Weights of a small multi-label image tagger.
Training: muon at rate 0.0056, 9700 steps, batches of 128.
Rows from block 5 of a small multi-label image tagger, named by matrix and row number. Rows with one number belong to one neuron. Each number is 500 + 40 x the weight over its row's rms, rounded and kept within 0 to 999. All counts start at 0. Numbers have three digits each.
Before each neuron's rows are labels from the 100 images, of 14976, where the neuron reaches its largest size: "colour at peak" is the nearest of a few named colours to the mean colour under the peak. Only what is clearly more common there than usual is listed. The data: photos of plants, animals and fungi (iNaturalist).
# gate: MLP gate (model.blocks.5.mlp.gate.weight, 384x192), inputs 0-191
# fc1: MLP up (model.blocks.5.mlp.fc1.weight, 384x192), inputs 0-191
# fc2: MLP down (model.blocks.5.mlp.fc2.weight, 192x384, transposed), outputs 0-191

colour at peak: pink
gate.282:511524493533476395495480501512521575487485485468511487502460478589500540518450500503525474443529486523514458532510491485563467494482468494490498492520534463552513519536452491467478498486545532426464625426568571515534505525507465533506424537539542481478571562467486502454522534465462518505488434502466538558439519439526431419452542499479439535514466476520515494528499477494584528583507466485417594540563426502489500457540501526597521466559482470549532497539508475513497470525511509540553533420496434543489489558497457528538453455474509432509477558495444517429497466481463497433
fc1.282:508488479587544439507521482501468557442531515486528531515493459567475467488442537481537455438478493520542583487470549457472552512454494516522470461464463506575518554470542469492448578440539504399549484532470517468566485527528483485540511512530430484525511479496467528478473530425462462467499495477422523486459497473382487448553463561541509462448500564484507515469503531552560456467485572488495455550415549592476487565561551529484468470482481430474475537519525545505513481489504499431520494566517497527560531535561434446454498548488506502500506522529514546586468458499437535479
fc2.282:510493518421546495545598497483549469627503463515502506551527519514510467477447527481513504475498466463466493472548505517512532477541471484528518513510470498473435504513552528524519518544541519482480508474513521465512457493464509455465434570520511449451498431525565490594480447431485519464554505473459543518563473475458472439419535503506506546536454476544513485462589470573475567506522514514524518482493568510519506465560482487485420555527508461444569466532499537475519403496522556437465463489521571554512483482535445439531470484447452572480609500434552453475517462451440478465

colour at peak: black
gate.49:569372504438522469468499454491511552517509519550515448566511500557559469475492522485530486466420531515528461484483551565451531486499445518433478447470560550508490490490500603463484444483423473478529483460457538579546522532452483538482478574457508507512602462517523491502454460459525555502502451458431383436506508491441505562501505466469507517475478503492528496550513460521509503534498571600469427512421539414542458471477501468532491486521532493501478478528522501534486528472520495496466564536482507545481477533516506510433551564519507594454476558509556506534515533526483478496
fc1.49:571516533569509536462538509462537482432514428503455482531554471572531491573429518478498449457546522525431480471546479465439553482551540569434458535463564469507556506505480498518485562479493538508543558452516502538510546473441482514515469499467489563491566493498560533451514462472537524494459526430545517465561470515469514479454498455542447493464504482444460414515528418577527416504500527495503555449512474423533503488514524520504473568527462486579498542511492490537463424516536508493471560498506472519490420455520500565498455566472487492456472503560587474527490484478479499389
fc2.49:517490508466567429446508568520509431468581536491480496484572544564581501387526543574532476510435550499508500500560477474504511493492492479549458488483522486530516522493502475473457541463545509540406518519467497612451495480450509546496517527475456461456484536525508531538522536502544579465491458455531527487516485443495504492427516532540489550429511470506497566478461485501511557482404543434551493530489438534547453499493492493507492523516527468458559470411504479456452505526516446519496559450533510500558448507592492500510555468493393521438497488508420474574545513466501470471

colour at peak: red
gate.119:523446448489493528510479423528528482497491538472498479568513468539406499519524516567534489526449545546484441519513543449589447444518571552473478494456542521490446462458518561544536461483520482481459455483486557480535455501535501514463524521474470518474555527521444535538484422549492578474540522569525440584473478481459574448470526483540477497509498501521510448482583446440543522508544438478480570507510469440518476453539484569513439546473458429436468534490484494511486463583495477464473520573535407517454505537549507528551542497544461507410466509458568489522518489487560482460
fc1.119:516520439542510532424430460508551475542488489499463527593446493531608439547472490447503527535429514519477471463500518479493415516530563467474492470563517493498451515514467508486541504451457530461513604495572490463553485498473508522517513497473507513572494453520367533531458427522481554533511465484495540514505490441536435508480517486535525522551479555458537564499506530561466485548453543465567506444514527483507438466532521537466522480586516532484525456509536500533504450478453468432552533509452536475499526566519525469541484488569459472434519480483515438448479411451571531476
fc2.119:518530553466477490385523495476434534468514484459504493486464557584430554542534455472528592412515451548476500495526487491484476552511532465477434494523406530500535563414469530497487458546516500454512448511448469528454554491476506486545439520523548539483549485546483446476449495493505514508485445524504539514540498425494463463487547523498453507445608508596574442457478523461515539519499528494607506527520564510514528524566438528523525532537445565537473491563481452497474492469447521443504487575423490484437530464520522492487519478498525514506533476498507557508503464537509432452

colour at peak: white
gate.320:570470523498457444474508514565529433448439411467486447457503563531562474427468544568515546526487535440448546494535489495450522417514541497530458522450486554447476517439459515521485479520485474486523574489495540481514472435521478502509412475510493473551453498503557509507535570431517472523532571474501525496464511488511525410472533453522506411575491518506529508530481530547498511500550510497513412506471440497506533523492479477560496481491493504539550478451511499456514483533452537522504544528507538487510484556540557470581507512530462599412502485466536499405457563468453531606
fc1.320:418511464490484473493479537512518453576481441504523521533458483477501556502500561524492488545543422503477508559503538486525525486438506542544523497510473575581523452439498499520569506487473557463496489482412474434512506496543532491520498543518502569397506513470463482479503477472518514477384449463505584519509442493602506564558476568408482468503491495461501466549554399466551503548516511472502485469496522573453507512489517464464587520496467491445500448480470555436520520539455459515495435501506518508434485498514622593502477520445516493486481501514536487499570512504541489475
fc2.320:525423460542491486526485513497497549488507508488497510541433489512519519433452511474442431523506483559507557499475470518446498529449486448424589434491464473545475555461534492498473549520548511513542504461489476429543474527479556510555534507435472521439548539551464468477596510484565486519444557487410533485499504566452548442498479527520518472432504486505441407583472537498558477562555419511492524471446495459415492482440439471499496534451479508533550584505543568599534531471524525444484511564469510474510443495542536506490536560528461461504488494554543507510533484470491496521

colour at peak: black
gate.329:543540469450465536425524515504521499542521568504561506560513461466447539500509493399502541513507530475488461485507492513486516498511500480453400490526504556506498502506515504455484485476493447481514482434526578499526533490600458493563490532501433501578473448466480496470475424539525558455484520409511467474478534526455463541505465503441548477465458506491453474477582463419455494521484573457490456509559487479573524503551520408470470508509571499512512494398477470408522491543571518533488505500535445514506510551516496473522550522630571556493526471435485490541547531519539539471
fc1.329:482489420521432501510573600536526525503560448486524510514554534499459511539503501395510489536540590523549587539477521457492480511513534475502478431475557482511513490515464545484456515524562460474527534464527531449486473442495456465464530429444530462470536454459486440476481438529481540432479478515572538507525539480478516548618500479434500479462499503510497538502496540511512555519502450531569432552531496482454521504457443488463575517475502465467496529430537441538513508540507587502454475519513410592472427502494513564459476519545400530511548468475475493514492469495522513473
fc2.329:484506421501483483608529543529485457508444536459490490494543470455582539555483452544565487422465542472453580493524459430531578414520525502573484472430529536458545565484496594509502525462504471525518594532507497509505473492481470518545492492486559489486529484525482533464446496488447573541491536504446586460494515519499536536477461498463525456497485514487500514564514447471497457522506517461450474584497441460541501476510534515471486510550541461461487458463473482520469450509483454473512501536555516491513484441583524460435513411508523480496557436502402567473537562534464536441

colour at peak: black
gate.18:442453485496517565588509521510510457471430566537461504488486545457464572518467525468451493459447468518495488474498546515528544465533488485431469547580526528564498490439484548453574542478535546523450576514488498467609488495512482512548518582525497546505516481529524481498490532538464539522448525504530483534528464520508494505576596486500430495436490517455483437518533466448510472444459505541515526509482526476578526512521494443472474457491482508433537548512444579437435530489449486581514532468467443509498414478479492454502529434501485492464517455456514481480561415494471507618
fc1.18:494476511437515546522505484507469515556568482539520449606460474452510442549558501475473514493469466527455528489561481577517430482481524499549469422502500493555588571489517537450464477512486471420492484409485537499513524530487517478545512531459544451535477525535482526493543397479531499469540485557484512482485446542501405504473541511504500558437485583436590473503461476501487502494498454492555527552511495499456510525506410568561602489464477497472520493474497523520524550546467483420501457454567504522467507560560476479460502504433578469487468462527502444506432478462561494515
fc2.18:479532547489521581522369456577496521566541492551555487472447488474568553504477441511519466418477506420540478481535534504500450443471546496539587533556549527510472512506543496502485503472505543479520475466502551508418455505531499538442497531521478493532505488491502475474511490569510429466548467482486436512511451505466526470533539491521519456545497534511538510493556483478503458539528533474479470562472460446436417505470520464534477491493559538482553487475537500477535573382512505494550556374505441507469538488466541572477430451430505532581524512545468503491492539484461452504

colour at peak: black
gate.274:518530549514557542481509513499541452457531543535485462524441548522584528474436511450474493521501429550457500568434495443447497462521516482518526519482496499551499440525448470526410438397506556486465478541509494561452521456387475496471478418512529535470451547506463508468524486515555491500541497519573630489501528500464509458518510452452560512484501553560550445533487513477516473493505523501528479425520510552468565475465574494545573556544488469481520466463496498442512503430503579486539508487513492461550447504490507444486552544467506504425537484505514429524511494478460512594
fc1.274:471524470533480567487476501470548425470482532524452451534496511556542523479428493469478510516484489524488445542513549500441481484531492568547533508493446439461500455501448505493422459402563548472482476550540450512428560442392510462447475462485529508499506473531496470505508544518574437513544490478539550493489510517476595532499518527470556475468531533482549491517478531476507474466481520566537517521523521575482530508468577527455648548488464472474543492535556571406512456483484579540496484510568502457510462481487466421493500549484532505470487439513509458485451453515487555563
fc2.274:490481484553434495541596450491466497458479472507490412425498410598434513541492484471446490481510512467565436455464475497506477484460483560567509477470494527508467531530471493457536503487524444546503405483536462520478573507516544522552532474509498394569469470516461487479561498477564478480543492514507515495458495509499584554500466552484556458515499580501525528527507525548436493471467453505487484456499525527502450500486489499443562524497457484503532591532568501404574430565529557497472511482514587497498508513516503503530494486536530548473516508543541441476476406469485581458

colour at peak: pink
gate.131:513525498478524482446517451495499541492545479505521462474495561608546507498432406517540519526544514497520549566549490528490543472484520453507504490501455565474538516489460461444455444481526506445479516513535487470514532441441499539460504502536488492505456511530481484520541510553445502507450467448488538501488480479540551442435519478559502474514469410522416517441512502490498586567381518498408510442464491447560539404538489453496499441542496495540501474508495445479537493523512527471505504517574505519533569437527553498565480505533537613506587531518447522500417458554459536507
fc1.131:482422482457522496598498532535469533517518536498547466578537443449462490466442578495507434470489406489489452523489530486528524505513515525505517489502478541486453455518539500517576490557484540521461528529459481501488511504551432526485422513585539530439521540538538525471452530499474464490576485480513560465524433501491522606517536577445557532503450498411495491527491493451459480477491530497537444498544478506523533598527463457489490438473522438528509452449501506489505494500489543455451587520491490487503420534541517494452480549573391459481509532540578483559467493461512454441
fc2.131:485486501473529515471455566543478515499497380473529484530396474519486540513461565479425499464513394592454531455510530490526452467568458420579530541495533496460546492498600501511507502502493475548513503501501390489483499525582475548537517536514510520393519562465492467514511472509488525498537412554446527395503505459466473490508454460505489491552503447542474471572517526478484509515544506503439518531498520560491447538503452434521488559493523540517563521537521510485437471522526458505458535489493568504499480485567467476581517500535487467446459537482540446487576503486524491508

colour at peak: red
gate.170:558500494494522508526467453474434491525484538518506520547447484480556440524505414460562520475479562487505519504520556474534425567498532479508461448439474557498509560393393485526524569417463513491524524602516483470476495465510504493407444525546552468594533457473507530466468516489436549530457476487510505509512443502514449488528518501461507520488523588503536447510562512487447566551486507450479515500502523525545495522515539457474459552502467529451532552466458496479540417544486525460484494576550564527505577548427504484517396464509483547533483492494434514526467483555491480492
fc1.170:539502529501451531508521462527482497522521479532525487483538473561498500513464490560557502492442499502470498461485486434530421565516565457510442483498526450494430512514509556558560461453499516547497422516435529508545520546553529438469484517404497489519557495482542525557516447543517514523502573471477409486504423436493507500456599504512493451478484510545546494477555549421516505483465472507492537483461508510555445539475595535540454534555452398471423444527478441518540469520462549472518444461474440536516485588520491448555549478523489508468468521477615511470548515494515470485
fc2.170:463531567455500570528467513548434508446494523439515529472560562570475608527471464489565602432555457539516518440510506520446511504482477452439511515590488480423459523525484479537437546499489458454498512582510497440449477532530483497527461528416560540512469503484491496564449512456513488477496484481527578501535529491554509509479567471501510509484553472483456424550525481474511473452467495483508500475540517492505482481487549500477456534488464469497527409536464534496490469504473514537482552470488470498489537482446591553537467460467565483512516525518515621531439372507499494492

colour at peak: black
gate.30:477564516508541510507522484605471524452460491474500448496503530487464551554466545506591496509494544533503565509536545506495534490483567503433486435516515474538524530520545414455619525496497544462507527463474459531480502479504400433505511458494495522475507563446470508569449471510502465527400481510460484476517525515387483499539561491522464448501528509491401455509485564452507464460578561546481585476471436506570458501466452469535556515451454442511507441469548511447503504448505571462537501500464451552496515538583527522538522478525548463503474481460527506476510509454499504525
fc1.30:480515504497448505508438571469477465535478525498427493551528513503513471445448525455502502484396507484448522488505528471504473516507483552572402530485545485414517455490459429514521564492485519521546524490438492586460514537551492444498532509502520540493480520467490509493558477559554510503477532511449432534466505569443551497559506443551516497503482542523566457620490555508450552422461496489544500495473530505525518578487519479505532522545539504537524497433581479497448454447518483587501476540456518510479551445492490529524514543441444575526454408519519462443512410502517461457
fc2.30:465491449518440563454602481540532460411437549514469472516572480577527500574521519486520456546503453554493546477538485475509504533556488455486450468478507430488529511562483423519435538506451454497508456526541450470503463476466501450540529515533530539461444586529468491551519465515502529501513474473491553459559518476540477440505564446507568534461477553411467496564504555470442505498501504470506460446528488499470444535540503510432455576596504496428505496588519528530499531592506467531519479450455566476450475503537523484515497472525494509541496456473480561476511514431527498435

colour at peak: brown
gate.205:458469461544465501484548536409546472543471574484526530432487524555469485495565475514429554421506472513530513572512575485457483533494491498521406612486478493604497483527521526476422485480506501516442482563471514533517444525609445502476476419475458525496524484508521485501482504422518501525422512531534488477481462515504464561530514526437468488474513531450476517517507482440438505426491419495475547491497482528530551525521499509497545530491459530484477549480423485548558502537483535506461508478413495494564515563491497517493539576488467486547527507495578485493439504488623494462
fc1.205:492410512445471449565453503499549504542506475472504491432526498548489507545445519457534443427510504517500498536500510467502525552436522469505369506543467544501439501438585481475520518505559493486486531493461528520529521457519421463595525484520498507513461468472522438474513518534448524508427509524483537544510540538544474503528502539526466494529586471448527484457435532538556513568505485462538536531526489462430479465450515568437475560423542507527464503527430522454467529521576499536543592535524476521505437572471391477524458536519517494537570470469516558517507458461473491469
fc2.205:518533576573486468518523501501419540501542516489499587426462516497508473441519526444494483516523518478555453506496545475529459430473507463469526403451565497456477543544513436468508500539530491488484549460473494493433504502516511445476540560510483521510381523486538511484436412428478453562558443519507493584495477494510545513470541510554476499466527550495549502558586443542506480548437530513521488492524435504467451507452441499554466479463542538566486530513524525559448474479468448534525528623535500488552560521463487510489483484529519487541478546507508504460548487453472397465

colour at peak: pink
gate.296:430500497496563531513491510507518586455515491460450534488526468487503485515542466508474469527484458477447476545489538523644555511575508511487535443529439549493496435505491440478498431572478521505532556524462449518504514498482490435529453460555461463555473479460482555549573436526494463542431480461498473492549523468491526456583561541513513530475524496438463530465410542555532515471517455516508544525476536502576496480566456504500494446476482508558464434515429440528461550498479518456496509532551466580547454490483543509542488508518550466499506518389477486470487484543583476420
fc1.296:489491491482457420511441520505463495532536488492512433564409525435382436506465554513498519504516437486540512421511429536425405504525478462470469465543528494430568541411511519543461509507498504485580489496459499397529474539539510500489527516466566549503568462517496486424476595535496465574554486538511526505449449506548523485478438481477531488557563498463488447528480475480528571572445518520498550492512512455469523486516541493503503467421555484494525481545522494478508513484539513568482517455497477457510550537550605517519533514517450536525487509517450493504496570510478544505
fc2.296:504493449458524513540434545557519446473510464530469504485487516499455500418473480522522510484479546501552483520436526480478553496461522592433492497455520514531485433521470523481469495485458461533517476568573507456485548486454541549536549575499577473454562512546424578511509525549556472454534426539491518587486476550608495522468506522491455504477538490569449448511503435505558464546450443444528486512511475469464498527482473520516600470521529472510482454434554582471531518563511449502539460435454498413446541486478513489439573488460536557467455495497515519515461524494499453471

colour at peak: brown
gate.359:488544504467418541483532498489497583441457471539600544539541425456505534503543502426462510447483507536545463489512449503559463493495511521487520493512504525556514525493405464466456522502597492554480475511487498496536463469466470542467491521541492468509536508459510469487528512454472522514521412495455516536510412564474552527458551564537459468521508537515472474456564516463481486507502546446438533545446505511486435470547536497490470520505506529401522521578474467428506552496490506477543384536471513412493579496488604476577508499469482499553519504468459556467436549554512538494
fc1.359:457517537568524451440512513475561513437523457543482530460538478472483491536535478484539522455496454465563514486602496462539458507543513500544584483533523482478468505455526461543514473517475521526525454508477481492558480545490464507491473419501575401453615539472446486500539420461478468418590517454619534520550428537498512496484508537478529435463453489524471438546467522527499516570513486478551466529502505409521515511565509411534471456563466523510523543475466492525501504501471513529486537467524467474559567519493512510501535461516525418445482518539473497466492515405535466492
fc2.359:492440498447456527545473506478472484549478468428491521526541486476515458446492501476455499507431480508521522489573523463483518459492480530493514455579418502544500503459541546519425515536452496464468545511464536442467470586523481408415530542404534520586467460513530536529494532541478532532517470488561528494485466452512505558536523472533490477497468435473518542501520570477472409490545524536460579448468496518493404572386519519465515449555509515522494468548519531489519565503506524488537536488429530478469474524503528484532532480554511508471464546555470581494518504406540594496

colour at peak: brown
gate.166:503499493560597512476563504615502497487481390461500518519474501485400543534583513493480562483552524528479438501566475610513483422511434556420548512540533530525477534525498482464471511511539496493455529492487446419461499541513539470459558534455505482465520528547539473559514531466462491550471530526545419537442543521553531467454494485428499459456493498491464462488562529476530463463545504407443457540503440511458457537439490529442498512508448491447540498494528469464513510492501546477551549552462485496452492531541494458470557490467566513544521516482452504531496434510489526542
fc1.166:510515478558465478504413546445508482479469489527486503426449584423504578528493506569539521508436497508482488548507447478488532539533500485480489511511528474569576491482481523512499475462473480493560454519491487442558525516548460587579479557537504465470509528438476494400479508504488426552511492439560496580602455462523511559506497493504517513524499534483574470453458486534479481507518486497545442480500507508526515523542526550483461447505455565580423522559512502418482522477489603539445442426502468521562444496502458482505412482504491434510521506555495457446558507487479471514
fc2.166:552513507600456422499565489441498514464519451551574492476531494507482454475501510455519478512492479504484431407527508513492504472567523538481510496467429524528557426544537476469522491485518530465492483534559456534547434519628444493463488466492556507457532522466475480466459531426440494489555594484449524491464516434541482543454524456457515520464623494533510474466442505509501562557584488492469497461473514539565499579470484518447559512507436530505477515500507525535536506487481492473494409462590433476459478517485484449529543533563520512505546496547508524526488437516464480490

colour at peak: pink
gate.175:511549544452478512502487464507482532449480511462419473559446572607511554521525517537561505528491457508524498530526505440462516599519591583440452521471485485543462535520527473555486514471537527449441541439497507492596528495501479502516474497487526522501559513538409523546558446435457551545482597499504549478474450467523558524473563502512478487547530456476495523458463484444548510471488503439536437435535411493534537480483511504500488527498534461489570484486461574459445522497546429517596529518503475453522473454487457470416477484510494471451504442505534476465467539464486492477
fc1.175:511502501537446452506428537457554531459481536508460496446519532539488529550546519492485539565519489496525489509478566509510446532517566508491491529483484533551435488423481478492537451476493483579525538534444468457513481497479480498513531499510551491501513464428386504530522503485522497555499585562510514520503488393512585505511468513528504556455513442556496447508490452441463493441522460480498576474466550438469537488538478555473519468515495497500543559435465491439505528478474489549610474496517526464526464482407472512498538522451491517555521518549523573359481545400484548460
fc2.175:498566494511562489476583430475541557559521559448515460510513455486493447556515530484497474488514553481457472565402427474503494546497602527482411552520442517448465554525439510425488529561529435520534501511473512529524452496475511498443543500503494494516433564545458550452527508510488431491501432531435447484537513509496498441448505485464486513559470515551563499478456514426531559493513454490540516531566472546586488487464517498532379536486443517477443526441507504570481497553462498498502519515525476581480517538582535438480509492578479479481486504499453502500509504470523479472

colour at peak: brown
gate.280:539482491525524430511460489500480477508511491474484494483534446487486447555426627490545485496477486498510529466507484529496473485471515411457494467537473474524505523487538491457496485537491485527553497547483559509448498533537534563476534529552468513508539532526449440481482558462496457502524510496589528583480509511487536477518515515479492506520539491558472488463509494475492449466462462420472473580537463466468478554498496569576429540489455500503529549454469496548503498472479654508448485491546498471521471483438440518531492546547589464460596484443424479518484532595435532382
fc1.280:468503559532516540535495457489520474489484528518454544468605492521434532619475539518477512556489446422467491559501524442504476549496497541517522499527550496462543545473494501514523534530465532525514478500499527489500497444464515578492491527452561541516509500485480407453475466501506575553558566535469438512525510508451530524482468505431530469510505476522436470433453555492444431507478524480489520495490598461480471485457435476593469508522472601486473444528495505508527406469507602516494462437478577441540498448454526571504461492522474525538511473507487472465520514565425435461
fc2.280:508509486506407449423472537524470530488552532440489478518522533488426514441470426495520506510430557462516506480426477543576497562487468446527492418526564409509558535546540442486520511504487464501446556512516560439582458460536507536522479486528484540484516510522416513519527484475478485478491495460493497469576497523516483520581510474523507581455536473380491540509528435543495474506561479527446548509480544523512482492475461524489498591517547541474474522478476502479552477519559464530485419534544524530527518607488510496499526469473490467423453483516540542562498498487394455513

colour at peak: brown
gate.355:416489481574516447507519544543509472594474502498426475456511465520536461461481506573527521520525529508484548519595486543465528556493438522446488467450458519541495516543501530453513511556417493540543543544448465509455516496426456510469558438469492438535475488457466539547480464471546494519527591539504509518565482533549451533476490564495526526484466481534522484520559511572594532527543517450495519497476423507486505463464545525457495496433561439431446481457523500502510498519507479509497454540436451515542465497422490460479534521402522523489494439453552448462560524546568442480
fc1.355:531497572451427512520502463458481540464529511523452511571493499473599501552437510410471461463482483456512470532451489513593465499544480474519538495513503490468552488437484455509490484421504493494490499484571540442532551498544583561471460511495546543438540534550497481436519518448488505502504491404486461483525447460549496475484533481471529524493522510418444524447550500569451542473459478525476543598566503541488562535449468493592477520473521476503507549536540519500424447496448430488521570498489519523493586469539446488488491536524484537507577457551521537482471481434458549465
fc2.355:519560470476492485541481457493472518485477503514549501516451445429468500499499527499495462385534472408524589440452518572552510461522482452532457527512510537519504523485521519507458434409450511544474483493433539497556508436549514538468480486485445481489512616513518513422542538443467489459526507520491500433489494559551519482564531512387467500523540493453500484486441508488508548531444485540476540486483525466580479520501527571467484507484466503471536572562502521502493538503422562450493575514472519493474475486533545506548469530483596511473517630506451535494537499438522458502

colour at peak: black
gate.111:434562504574521530535509522462538454530440535480469470548532491589529566559501549492463524413541523544504439526522470499542453514544529576484495543510574479589540502503464476512448469512508428505485502480481539398478550497536478502462458479523559512478468530418531439478509493444565586546459475539489425494427442482533489506524423466556506476513504469497440446511517505513566469476451482473526495407562479423424561516535535527506503527521479539544447440507474549472406544464509465478551483487518536467507469511527493489483465592551527514487498500502481480481523464494501539479
fc1.111:527482540512442487447459557559483515487446473526458526497492446482583503504476426525484474485484521588550490460588510502520463499497516508474477499543557539504540447496507454519507475536417467484479456434472514414555493535474519558480494514511513429501545530499518458508598502531526580574477477501513414448439458578519512447547469535450525529577508426553450505495541494437440487463523487551491520424453558497509542498553461507524497581460460474501419515484555507530478481472543523455501509552486497487505505503451576510531512437507523524407494494454489550438508596499533487539
fc2.111:479510519473497506531434476494461531476556460447441503470583540491538497428442473488475525542473557571560527500528483509439458440503523550437522550481455456487484536466455533419560443482528534429496547459507438539494546524444516537529518557516484512498529535512523490464531486545526576406571522549532489495572509449466518456572540474451476476466526462542574486525491509452483448506434483432484543544461493465522486488522564553591567572445518446549483569451494441477528538530466484520432488484477486436541470493504477524420497532504528489438475458538471521524527521530480485558

colour at peak: pink
gate.210:485446463545507504511469472462540485518542489452470530517514524504489558487449530525556505440475475470513546530566540440489511538495553593479487453476499465577452504488517538474585544467477477481398475581468437464519488503441497478480513544520562506484437562449501465473466479444489525542480443505534477533466499493551501407576450547469424465515519498515557525533528482537506529518523542477501495462551457540489540558510525616517465475514504428501441526547447469441473495538466476529483494490535504487590504453441559513551518504377525518462517452445523493515554497420559506534
fc1.210:532394498550528519490433466512531533464552459443480455514577591406452438491526514513522538459469546559502549577507513441544473532462549513509511502572484481562498519557523534497482574573479458498490523546524517472494425501522473496501434491535491464545425494461424501517493538480523557495436537484534479570501463473468527449508547519510528490466444554512504469511548438459481468485447480508453498472590511509548435545461496508552425505459528457512499498528515474539489559441565464542519518491446506452488484504428479501546540468424467498443528520422486544522528475462566522569
fc2.210:539500525503505490505477500589468499442507527519522548514505498512511573472417507444510439489530542515453518534503486427493466485559463553462501513442525515509485510570532556573498433571525564471512524528530516501512447539430541517474499542458502499473503554528401498429530504505534508513501510488455546497498460418506521596508454445433501580400445452514526450472553461523485511516525545386490505435531513493474462502488485540518477381509472528486543533463512514517517556486458481449519473542515550476531480438544560501536437586474491448477484410495543479533523497454542548496

colour at peak: brown; black
gate.11:456504482449434480515461467543460495521440518494495518509519552453483508552534496454498484497535495443452473494536523509479498532518560530549535442522536527453455549490502483504543593483522548520494523602505479438454554406527531604453479412477552495515522547459506438562538493528525519476369420535463546453505559501560436469459513479524527526454507491510489419527502501486485512514500509504555488484526459492471516468576501535489510531513430499514482522482551465498481565464482533391435534483517446543466524500481532579462599512474482517469492548508438519513438476486484593503
fc1.11:510497511543411524545437490526487450485537502492446528543491505506540434584484458455433520502542504523564514505530502486555470442438531474502561539491553533513530493516461478468437599448477511467498489431515390483549567465442478473415511536530476562543475592534545529435513538522561462506475501391514535514424563539478473461521479512536437525543477531521530503556546516457551528504533524542507572452577516487499429418473462426525505450525492471425496532437448476494410458503508506507487472489540497490504540538517540533512474474502523501495510531494481514548480443518522492513
fc2.11:515535445572466513452494537495526433492458469510482515472535463479500557572472477521416464520469536579488446525500549524492468530523498453483431535478477586591478486429485522546541474526467512437534487488486486519496447504523519493461470556502533538530513555474451512580477532507471474489500526549525446524435457411432469511492571525475475453543476575484531485518478501566477516498462527497487425458465425433489496543506505502498452500498529526552498562514406554518486596503523584529565483551473472499545475553503438494492433482494492429546461488472510482532490441600516584523

colour at peak: pink
gate.374:523530476465520571485584575460473493490485517506501507427506494506562535517559460487448441422532466491502494521425497531475454495437594468519485444562487530433513470477463530487455490468420482500542477453510411458528475456540567524510468490448512445553466512500469497518510554427490538399524539525515524550538571457534486472558500507484581514457553530542546481500504549535495543542456510479474519533484491446509544525504504514530541470460522447507544402490557454535438498514529423532494481539539442437506503557531557518430474448498518562563506559454521455521549505480500431511
fc1.374:481501544552488489507529474477494444507517535481589471492488490541510469456528513528564629557498472479485504426476512495512579536533519453517492501551526431491473512486508499488476550510434565525536489506543556514515467464490544508523562541508537480491461507557457472513528556465538524451465404466490418520468533485495536554485484429515554431525448487429513538474515455475442481424480598469541458496528590475548512542465458474424455584495449542439432498503502527507534475478472537440472461499473531515527508489461493512484530479480517488541409423538529460478500548491488618542
fc2.374:542471461446493495536534548525475496466463439482474500461509455478497525557594476442484504491470541552483506490463527553535471504501595502498427572530546506496505536519469429561451527500529459508509509474456447511463458552464463477446529549513526429488539545470542567475627478446421504465471489494482530537455537450467550457501508470465565486521435515476546516425498471530465513575480479501382474480518519518485460502480516478470528528498480472464447535556486558486478585575461522443492576561501529493512501463505555533443573536549532527490551502541509413510512494514471420520

colour at peak: black
gate.313:585477512424489499499513451434522535521571473495492505536506502470522502461451455482489555513505505609494529532570560447508528483482493485504549540513556543539478382520488477523559492517509531472482423574497550506469563473419475502435511548461513522458446459448471551457491542449431522464554516483480512476486433537544548531460532484542495556527542525535495510528557397467462461459438509523474522437505540489565545544455556567480488491493477438472514519474448469526515498490507515501532512505518530583468466530436498484525537475525542586457428514445471470449539541484416462475
fc1.313:516498457477489562539539503457501504461499472481547490528508432526499515417489526527526601484486478588479549484561483448539481464524529562469532521516530491463527467477505499496478504444514514468425495520513574555504550444506458530427518522534467555476399495431601562478501481484445518574470517530541521531571509508426613481490474449498410502537531491514477517446516466461541400455406450505459508438508519466534519543506598555509479518527540441505541557499457527468497487496523495476525491475517535521515463484473551453491523524510476498408490522433494498472540456532517536435
fc2.313:517506549443482482519578557473462492517487510500492403487489411529453478464534457546521538468542484540478516491543476407414576482531464530522460474478470451456478485477494514504463528464556512550488491498502536595469561507534550487471431494505467517474503493508555450551552519470554496501524564523475491513418509552502512494451463424480491470553502491519498542506401522526508481482397547434440520516544499466413507500555554460535492468577534467480504554485505517502503526509463449541542565522533526489535519486559504461520537509508442453467502478409502546473599498508604527440